python train.py --model="sound classifier" --dataset="synthesized solo parts of chorales (CocoChorales)" --train_examples=39062 --gain_aug_db=10 --n_mels=80 --hop_length=160 --input="log_mel" --spec_augment=true --win_length=400 --targets=["instrument"] --num_classes=13 --arch="conformer" --norm="layernorm" --activation="gelu" --mlp_ratio=3 --head_dim=16 --fused_qkv=false --qk_norm=false --inner_norm=true --subsampling=2 --layers=12 --width=128 --positions="conv" --kernel_size=15 --label_smoothing=0.1 --loss="cross_entropy" --init="torch_default" --residual_init="zero_last" --optimizer="soap" --beta2=0.999 --lr=0.0048 --beta1=0.9 --shampoo_beta=0.95 --eps=1e-08 --precondition_frequency=32 --max_precond_dim=1024 --one_sided=true --adamw_lr_other_params=0.0027 --grad_clip=5.0 --gradient_centralization=true --ema_decay=0.995 --steps=12000 --batch_size=256 --epochs=78.6 --lr_schedule="linear" --final_lr_fraction=0.1 --warmup_steps=600 --weight_decay=0.0 --adamw_weight_decay_other_params=0.01
Rows from block 2, named by matrix and row number. Each number is 500 + 40 x the weight over its row's rms, rounded and kept within 0 to 999. All counts start at 0. Numbers have three digits each. After the name is the row's rms in percent of the matrix's.
# pw2: conv module project (model.blocks.2.conv.pw2.weight, 128x128), inputs 0-63
pw2.0 094:475489491508531502410537503454525531543488519456490579496487653544534508499549575504535553543504500573563434520523529557486438517447466452466521500499476478554558532491496475483426467497528395
pw2.1 115:461490453640546529527518496561578486495383492489502455539464491513487537563472477524487555447460464493474518468399489495462510534498458511456437551491470449494527490504509468527498588538493457
pw2.2 094:447451406574442583536547539503517446451483421516455516501466534478492515453480500479464494553457498490586476562491508533511457510427450532503423555480562473468494604495505449474494565513511466
pw2.3 132:499500477437575483447528479473499522483622512484529507487541484578466474460478511556532567474596502521514487509513565536510465483479494483424542489506503515569507506622549472441545544470489415
pw2.4 097:539560546332580528472472543477477520486527572481481523468560495509493481512529489497503491532480521490455514481505490537446460491456504460526537497478442562460521537474484461435536527582527493
pw2.5 112:475430465486464419505452440556541524536533458468546541549484519591534427479482488518523510510525516573498564492507491508492512534498518525480478461523452522562522416552506485513522576457560516
pw2.6 110:509374485535483514476464515508530460543532414455451566458472538482478463422485487528457531490504496524497507535514483498531484498493509545501443470499493474589488465553494476562515465499525522
pw2.7 112:546505464557484518458489480474503468467475493480484399461497492484458438495515510453480514544515504493491485492538470468563508539512552465516546556469497476412459512507467466485484525542411506
pw2.8 124:491464489493533486454523444517463507490538486481513465500487516548478463473504487535520515475542476537500526539533511578435427553476483485494464477557436468543517495565494464477541601478561498
pw2.9 123:488484515535545459429496444472481534484535543508534481482537539514542476471515464506542509463482510524476492505543522526455483502444513434450459475512490522495484489595557482456567499502546454
pw2.10 095:504435516549504475421437498501542505493556481499505525516617514526442498530517461490506430497539508528458490566536498481568545550458549510519498438505578496498500523476552496480489532445538493
pw2.11 099:447497492520497534459504509495497522455504437474470553535411474501539486571522546537461490463440548550523516472489538536558530553473439505565477532484440484473500517365520490504440567518464500
pw2.12 084:508487526636495476455463468468524488484465490479472458527529506505506448532501505513505543422549492606543509439439555551469410523506509464489430466511467488486506458540455470498528530509463528
pw2.13 083:491466499469507499506562497512519567488516542517592466523562467487546550451515529490514413465471534521497519459441521568503495512488511510493527513451517534511485478388444504471546541514554487
pw2.14 074:556409540590475488490520554527471571476492495530410405495605464460444530431511521462545497501496504546447478482516518519488435488504621497511555458509488427416422490513490471500497490494539505
pw2.15 133:506504566423563507488526477455492592510549562486458499463566490500505553473522513519507499518481529517446486499537503545417489529534542421545541497538458534495512479544502538467562457535527486
pw2.16 097:464434483450448514457481481517549565543489464482507532518502553523541467484506528527461522476485503532542517516479515583439466543476500503500465474536501510520499453527519516533523555473553451
pw2.17 076:515500432483519576457532486478507489471543509507516507462519475456498447563458542488453438496518585545506471473498483532483489497478518461504476499496544513533489556436484442466564465494568427
pw2.18 094:570441539450479486539469507508487531498546479528447573470476470543464503519438554498549559425552495535484461519526501506460514456476543440534454487484495522511478456528557481463503536471537485
pw2.19 119:474538472460459556577538517465478475495411503465474451466500440436524532463521494476482477576543496454487507484414447463456521486540485540519467549473515493479490535470451516561512468539504528
pw2.20 091:524477487541495474448423541522529438447531438488512560484440511460419486470517514521502524506505517429529505466559458467621465500479549483501490466496550450487456564493552472503491505466475458
pw2.21 096:501477559443459422488452486474501548524558514467516501441524524507524421511564520505552520553591615586476525462520562529572486565516558459556509429538428529543510442557477516540546478482571495
pw2.22 106:496494597408430492511457465517481538527557450468515579524504504545504572549496495529544461509545476541557460536492519493550465467506514473518471495483463486530490446520512539510414519464533525
pw2.23 102:539518545454478534482527528449496536506550525483463454473469600463496550437494445465520537561463489515510463510578466456468416472513498457521555501555492508453462537539429479488477492495493497
pw2.24 082:522483464448497455415483463437496447493577496431475504477507530585532442487504509492518589480478473523528473531565547491453515495441521499500519458538507493542481482561615471509521538478481430
pw2.25 097:495428486439475467547518514563544543456516492527544500516533509467469471513491472506512416475504575527476546489503514545546465486590583512495543405540542545496482472537501519462568499482529564
pw2.26 085:462524508515562532511550505507491560501528501452508446467577446532490611514558533474540476509512490467502509554547513512549509511445459482476511552436507452491483539481530481505390411485514480
pw2.27 087:564484545494441469515473514498517521499494533507450477449501461475533488589505472443548544489526488436557473522488456420507568503556452519507545500471464490441474495472438520529461524526424480
pw2.28 111:532526488522443406543430532487480456433478491535516516487498503438511469510528452515554516523561486563491516462483514499578487515523510497609557523524473472458485491493430505504431471515410531
pw2.29 117:531543560480576503456528546492496496437483546543531474502544433440471476489527463501534456505503461439464437504461477522530477499484586503542548509528562530450445510450511458462495456526474438
pw2.30 102:521529524451494494519541499519551574513491535490413434491550527488433524479492505527526595431556480516538471483486499515461479496512594493514511508545429484495531474585508495467557540496491450
pw2.31 083:513459548592552444461470464489494522486503509454473409432535480522488490470503497456499446503537466471544455580491444450539506547437445498480473506494457499524479448546571425553526493522483512
pw2.32 082:555522473454495463462475475432498514525523490487498507466464514487580495479436516474508536533451479519531495542592499445457516448473473448495538484541467471543517484560556506559490440511449499
pw2.33 087:485580507558491443588480514487468495543493534499474445513502477489555488533494484515568526596478439492494549498500479514506530514553493530503466487530478485543536497515451563576470507505467567
pw2.34 109:496415449566495507473498488482457474498543476450555548512471519609592543433481515521451527492521520546558474521559516550407517524471539551464446464467462458563484479513519474525485533483530442
pw2.35 146:530535447562501477539506554467485489480390536523501522513503470456504446558530533510481441495504526463490495477451472465521567507522460519558568508474509497458475510327489486513465474496506507
pw2.36 111:424503386571540503453502512512523459477435488424492508547428521561518544501466535540454568453474471515487504539511484505452472522423492543474434491471434439533509490536539459460528552487509408
pw2.37 069:549509514443532498519436502519490450480488507475502483508529462478546388529444502507485468563539517465490519443462466496514624529497467536441491450455544508468471543498528484502531512496497545
pw2.38 079:507547536433545500520468545544514478519461473516439429548550515450518502579492479499522519592562430468540548512450493491507497566518505487518468486490537490501556493467544503490446500542428524
pw2.39 118:490514502472560486488527486494542552505482579520458445514567546471474456552559442469506460505483503535470511462460504449564473549499553469515527535519573530403502538510439502452542455535519556
pw2.40 103:460504496459526507493508483460441478498567498458544472480475478616446487418501561499471601482529524480564485543542515504466519512517508492438477534462502493569510532532556449487466528525469407
pw2.41 126:562506492571482490533525507462516462485555460495426474504479434424489482494494515525466492439540544474509480481530488494559528540549455468575528512455500482437446505360489505493499454503483561
pw2.42 074:472441583595463482560500503530436427521516436512535497494497529471449516449491488513457614474525427490536520508516477487519512485576579550489442475510597472496467496493508486490569519508496558
pw2.43 097:466499544477477487645506511554515533532507526554533550529496459507501500490457465528542507484460485457509511456520489452448519475588487530483552500571496507566496496539504564514464535451519583
pw2.44 121:532529537511530514543512519536430493486483530492487459520512459511433584531472490435555569465516439422496444535481472421460523475587526562482522506456519471471452498527447515565500526536470551
pw2.45 067:547489535431531550514500509523468555464489485552497553482501430506413427543549574492494556450590473467485448428435490503551565542480490482493472502548576480488495558522548528490482534507494497
pw2.46 076:521528517555514561531496517468534449464505492497480546444481510396507500517521506494439457482572569463513447419442489502478515490544437452462514546554523492467491538402463531521473480491480492
pw2.47 121:515476458486467533576501479526489476498447438489474471533432476472531492507478497486459487508479494479486521465474458451516578460594403601513455536480476479455455500460475522597477527541497595
pw2.48 114:564440551532468509503536520522513473453499486489544450502460500450460477509498521425489421584516531464490505500538484461582496505542517550443482480469587499484516531425519515507480442477475547
pw2.49 111:525409439466498485453502484441517449520555452422510548464447557549488471464457462546512550505537493483525487546539527531465452463451575482497476500499468489568505478581595469502538536487491452
pw2.50 079:447539517378568510543473516513497531559430530508536605523512515551537514541506528542557452495491460446483454517409501513500510491483475481442524533521499553598535501548531480484455513451491431
pw2.51 069:509530583508555492477497495477591524525545551487490475543564428451501513540510457540512437422459480490509604487428515562542527525464543482464541494537566557462555434495520541478500401528460488
pw2.52 102:493453506478503444490471503536558496483586482492518504490543528541490500456523497512527560541536504485502518534556501521538490557450491460439477453539535508567510522537531497482539503471513464
pw2.53 124:471477436571452506488457502468422444462491417508525513482412522506445535445471509522417535492471487533527528478526468466549506458478489545503436439436553475498494492455498497522512485513465550
pw2.54 113:423547529553527542567512487566507476541449514531500542549532520535512477478488475505531489521432460483478490496437512475434487416517508549402427545502531502573526483624587505523495556468586449
pw2.55 117:495431473539503511539521540538510461461526438511494571533493461490542583515478535524495510457529476479555476512517526509468535476499480562560445481518479451520478517479475503536423543469494497
pw2.56 115:531518491440498505495525472483533557530509581518434483464516467399494571509519482500499458509469541458458541482531492488515523493548481506564624459505459566515486442428494562503562394534509534
pw2.57 099:425453493433493499521453480521528490518579451520459526501496508506518593475489444517513498516453521447536513538542551516444527493485568490487491463541478507541492487588488541490523473459515481
pw2.58 101:448470526535545414448482460473447450531542502436518528478513561566561450469488516493500541470533494527534510533498540501493530474457531483448451458431532545560517438595507503487507497480533484
pw2.59 112:506486515533512452466427491495470506526404516522562518543460500468531486572519513567458428469484549525496553438429522517542542471537449518529509500505459573482542427416428514489445523487470523
pw2.60 121:474528557517499578524510543478506504546487479557426446511470420466490608485544496471507590474430480457508490451493456456532521462479514473503504500532538455496532547514476562564442456484496513
pw2.61 104:483518513513445507527525524529541543522481506521482512537494533421566476533514470520540415443524499572477561408420445536508518500527588540562499506461512492462529517475433557519468423483514531
pw2.62 123:463469535519553499561501540504523526522562529479454532499512435476566506513526525524495401474568542510483534498458517555588529512518470458477520495478542536489521492447472518444535470477545500
pw2.63 088:491510535477552482572439513567539464474462564517500535518497460486464488513475514474549446469587502431464520453476444469517496524571395554498504456506576501479508482481487525513407453457529531
pw2.64 079:523495477505533546514547501437483447452460502422466524483510461515550558463516567441458500463489475468454451510529478465499564440462455560476472516441471475481480530464466518531529465532464448
pw2.65 088:486480566497528471433508503505520597491528563567547532517555554443506476495482480495528543516463535456519493505499499462527496510464536422482532483493515560507514478576530462461472483489577467
pw2.66 091:398496426508508530491528522498518415522480473488557576524504544569550510478493479546476519479466445510485495537497511545452415485422485512496437550495488472593545519550584467463478541468508405
pw2.67 083:486491584299504473483502490474500525520503500523525494484487543474484466493499523476473483559524525508437478454498503480420485515499567485567458488513495514510514522578458510522592511499533486
pw2.68 108:486462513466440414469415501497487491502529474551550531497554502466483426479510514554492540510514535536460502474539511536622493519489525502527518423541497535506473429418523521485477464458505554
pw2.69 093:458569429453520562487540551515478536485495499521510498521459482543521500531507513524482539507538530509519506520456488486504537568497455527466512537475501496475512591402429527491477540542461520
pw2.70 083:509509478374562536434462480488533456438539508499492483511550466505490478455523493441539539462511473477528447581551508491478445524379505495500511494479503486526467560570512453496533565515501395
pw2.71 108:497527532446498504573531535511492567514504515610496464476557442475455527502518542511532468438472478558500488514451518516467478397495503494541542520500468511482520524536513561466507429485477487
pw2.72 069:550467481551540497506555543483439479451449491497448447436504480492455466397519520528478490532531494487505507470481506503482494516427509533595503488509556463497454501509513464537548469532499492
pw2.73 115:475502482568474498501482508546458396480451399473570568509445491544512490508496494557467540512491485450544490522507478530516481499487443531427440512464533429534514533510509442512398540463462459
pw2.74 085:516480535561539491504537486472562537519537495458486527471457620478520603491494436478501414490496484491479537541583536516515504484507494543473504447459552526499492449467546518470527496503550545
pw2.75 074:454463545523564485475449477485507461496494445461529585508485495609487443486543595465454534466468504523549505502552529520528536511446497494401475460475561517544507474503516480499570537460544441
pw2.76 099:523544505464525540490537517505506455482442532527586463545470492523462472536512479439530497510482460519504505487490463451475493465455453577479496561504548451457486610455477517512429540493468516
pw2.77 086:488488501441453480563511471552505550481461514460510423506508548518548576507508461464531473534501508482479459494502505526488459495494505474468516477470473494493498496515487480453524560469520445
pw2.78 070:463482468510490457559441484525471534480507507429469477497454499430449522485494488516480532528493534510420519506531442489616517533536469521532433488501445494432462483418532482557543533558495638
pw2.79 116:512439441514503425419440481488520466483556475444514546491438576541524505455460493489500537496482482539568546549567521478448472525441533513513474452536464473568521495591516446537491488488527506
pw2.80 100:440553570487513537535591516552520543547453542528512400484518453506455538535564412498515506439442477445473512523427485464513487554510488507538545540496508468475476528443462562515521557531451471
pw2.81 099:531539541531559543514564546486492477522487590550518511478551493409445554472546509513526480509506485464505472428480473474550479480520506453470535493462511506520529544477465512492471389517445476
pw2.82 096:482520491547537504457529519400555507514445552485450466409532546468500476451551520492529526529547490547505530479460462525462441517455492402538527525527516511486502512538484481488553383536486469
pw2.83 097:591506517397537474453479511438578553522546584452455466472468492416459462493503500490522492526596527490490535489546509482469485544519445438532626519576506544498517489459530529455553475541476509
pw2.84 089:538508512512442466504474563492449505476570490622457558471489517436539484483475517492485529565457497534540507445538467445473512431499476515540519420491549490517514536480467546499473371499466571
pw2.85 086:509464529544469512570483473505529447563429453523492424537466518554491615480496530507519533446541457544535522487489492522545514435511513513470449527426532539508511438586501500561521482488494486
pw2.86 085:462442572423532451486452478479462519521587514520543532478503546541522558458535492470465503482476499526497500535541522496493451486470544451454579442547540520528536476594566494453504499462521531
pw2.87 085:486524488493503571527589520495460492461504489435492492447448518573443542449523580497523556562496451439495466545550515463523507509479455519449492551492479484496527538439530442482476544530521439
pw2.88 101:451487504503497506529462505564499508529492467492594599518510525594532605535483524470554560487500477493520481580545538426467498449485461564416484483470481458560530462510553535521482544438510471
pw2.89 099:533522487426535575501602539477486461496564510474457440482499466504541594451524538487533510499501467425458472504497473482451463451461579476440497568484509493492502534552509506512471415542462413
pw2.90 087:490549546606515466507429467502475548510438541524521507500492488501564467513498543492489466491555528481406527504478467481497517499580410505481501499529535527427523458498507487509470520506535633
pw2.91 069:464458489451478417490448447480531489498446462471532547598473507555531498589531482511506493542515487517459586495432496529571500553486474528566422486540475540496509456451497549503484559480520541
pw2.92 087:471466475409514481515554494522437558487520537513574525483512497513506545411468488508471469534531520462480530541504504509497494524501477490504537469531480523538460484456509506438532595535525514
pw2.93 088:477487552494512552502494561526469550477472444476483517503520485575489570454526598504439540562526488531498477479506490527436441457435523438504483483484454459475472503493504473437540540478564504
pw2.94 084:460534501474478487540485506456482553509443513510423492490539456467575525479448494545479480472503514540489532466443499491437471510515477500592546537531456495410497445506439488506520469473536554
pw2.95 069:565486463523468514533485507547447474469454501466467417516478454531480519490457506523404475491556537445466478535495519474459554493581530559497581521491487498442467533480392509503604502494463479
pw2.96 074:497525586361478501566494483526464545495537493507484508499483542519493494515536514472518490504498508474488486562528463430561515489542446555510529486482475509459495499389479505529431524487473529
pw2.97 117:495444434601432458456443509523464488490486459490584605472455486511457435494487497505506534542454495568567468503495484519558502503530510537497484460496573470526479497420538473515434491470516502
pw2.98 105:503484445570538502461490396521470498544489491436552539513394477551494374484483538531461526523519492483541507503475490520493511535518396522460455525456431529561507496501521440528407537533513516
pw2.99 114:514532426512470468583526526533521500505493442557442562508502490403548533549474493536459478467447484503536496507475505482528559510483476453617462535477459457483484490390494533523461473490510538
pw2.100 089:476484546412524495490500547451480548452561506538534500457483535488516521423539531471476473549474543505479486478567504528443466518477545475467515518515543451470453551500521432401464508449607477
pw2.101 112:518423497433481514485486490517499498558564481449533524479525559526525518471498482487511498588455500497535466584566556479506474508433491482521543441454499531573522435542540512480551495490533494
pw2.102 093:455507499593530610499547517520511522520502506563493416554530403512522448470499473528444483505486433498521552467475471520497508542445481455534443547531499485483510549548497502452500512549535512
pw2.103 086:521487535563521537488551532483528548531412542457478429508459421457539547528481506538495473459493512520505544465467457536479493521537431499522563497440462511503509494414543540530508515472509490
pw2.104 087:504506500518485490525536496511548512505519508514476564527497450440478559562535481565532418481447517535473490461465494533495547497508466523509529444539521510487511426478518539506481444434506483
pw2.105 135:444502456530517532453548464497496482521507481529562534510512550557545480478473467476516522551401527537450514584545567502458486477449499481426455507523489494552507500589538492523482506502545457
pw2.106 098:534544515575473500504467483482479545524440461508438455508468501428496471475543486499452524458489465545512516434443481502560500465543474445558511532480468507428493518441502510500471509520440614
pw2.107 102:499540518543466489582474501516503484496449530481477515548455518471543583524489471499534504463482511459490511464497465463499507474575500512582557503502451459389468445398429534534467518499532555
pw2.108 105:468456451440523509528528433527464517534449509464507492512509481600549496486402525523498471522512462532494529511449515534415519520525457529440437509510462520563507484577495510516568559490530504
pw2.109 093:517496487513521545384475505460433480462506527550574511471512479494518525509556509447494416548422506535410434485589499486496450406471420504515508473484542490495494541495565493480480492521546502
pw2.110 088:465552465510495545496560447496475472488521459497455490483500574545450539498484552505510606435456481504508477498559499469481520444548477533419449546490436449498512541537509518526492496508498516
pw2.111 124:557586494509494533509526545478444491491381543527469477491469447434514496542530484479494469486498502463492509458449477459520555487523492508531520532464506504393480553424476504528440456556454552
pw2.112 095:439476564543512461585514542545563475549457485547542527582515461526479577504480520523484561484461444501522489544446497540514474474488501507461449453521594532516540458499470565514485451463454485
pw2.113 120:539526473480495575528560571506514494409454466512436398459497411455440571498508554480479527513486490455468495494556512497527507537488493448562512541495526448435475581407475530490508480516467532
pw2.114 147:507529545453552514538516473544516602514502571514522443500576477527480550538501532487522470452509525543448517467514500502437495521490510455511553536523417524493523497529480528445545566484560472
pw2.115 110:496531498487480506468481477478474510463489495410517471502425502485549397516496481457479466588501505466598533482504502482537476521472529485502494558431488484496479540386502485543450578544461541
pw2.116 112:568484440474544533469581514496523533459530520485474436454542509541419540483500529480535520506509477481508432569557484486460466511461558464502584549512475446461481518506553420447507530507468436
pw2.117 080:474459450525467490523473439533466498483550505487539540501528517496565511541494452517455405490496548524557512455412574587495537489492446533483494525462488555558518440490469461451489491538497505
pw2.118 077:500493499563460439531465452508455522498463480480521585585447512534558441500536469536520533512538490411528489542531530535600497521552476462533503510495510521463489458490439519516491566503441503
pw2.119 090:530573530470488557464546492462489542462472535556501448442524526503471505469458476437469446488425519447543440489478485509462513487480548500535542521466575533455484562529508479501540405544491486
pw2.120 106:489465504443506450492466435503505519525566518504517536492485506480608423524452455478538444476477510542503534522472514555498484462495563519495468488512523549555494438543553518522568462497563531
pw2.121 088:571483490492501555518558494466474443479563537570465478457483493429468442481478558450504510555452483499529431474528499423536474398492528492498529498483447529490490534473494506492463469537453462
pw2.122 103:480507498557457496511497471511490458531542472526505457497449493517469582511522518464477510508490466441515441536536486439522531475556501520435515499466521495528468535484545500471469513525483521
pw2.123 088:445488512416482475539464509553455522483486469549571503508554489495534514555544450497480427532536551509460541476473515556477519541525542559518430452499515513491475537541483491484499561491561559
pw2.124 096:582542471539468534423497537462525512437485497516459478534472474441457568537493512493505459571452510473511488489549476481505510448442505547575536491529461491436496493415471441533506493535429492
pw2.125 105:591504535476511434463479452440484493495498565508460467441570469552462439505494531497530582457505486531503481501547459475503509476486543482492533455525461523499518484642541456510476458516477478
pw2.126 104:465454555494487413496416511560517520557543481461562577571477463546503536536526480513506505530530509462522528588546517517577513526533469533496522470481523570562530430478569526471451521456533460
pw2.127 097:538544543541491490528488521514519518517488566527488441492543472420447525531536426510566483456546476466479507456441448490547535491525618508491529424518554523473512475482456537517498453490511488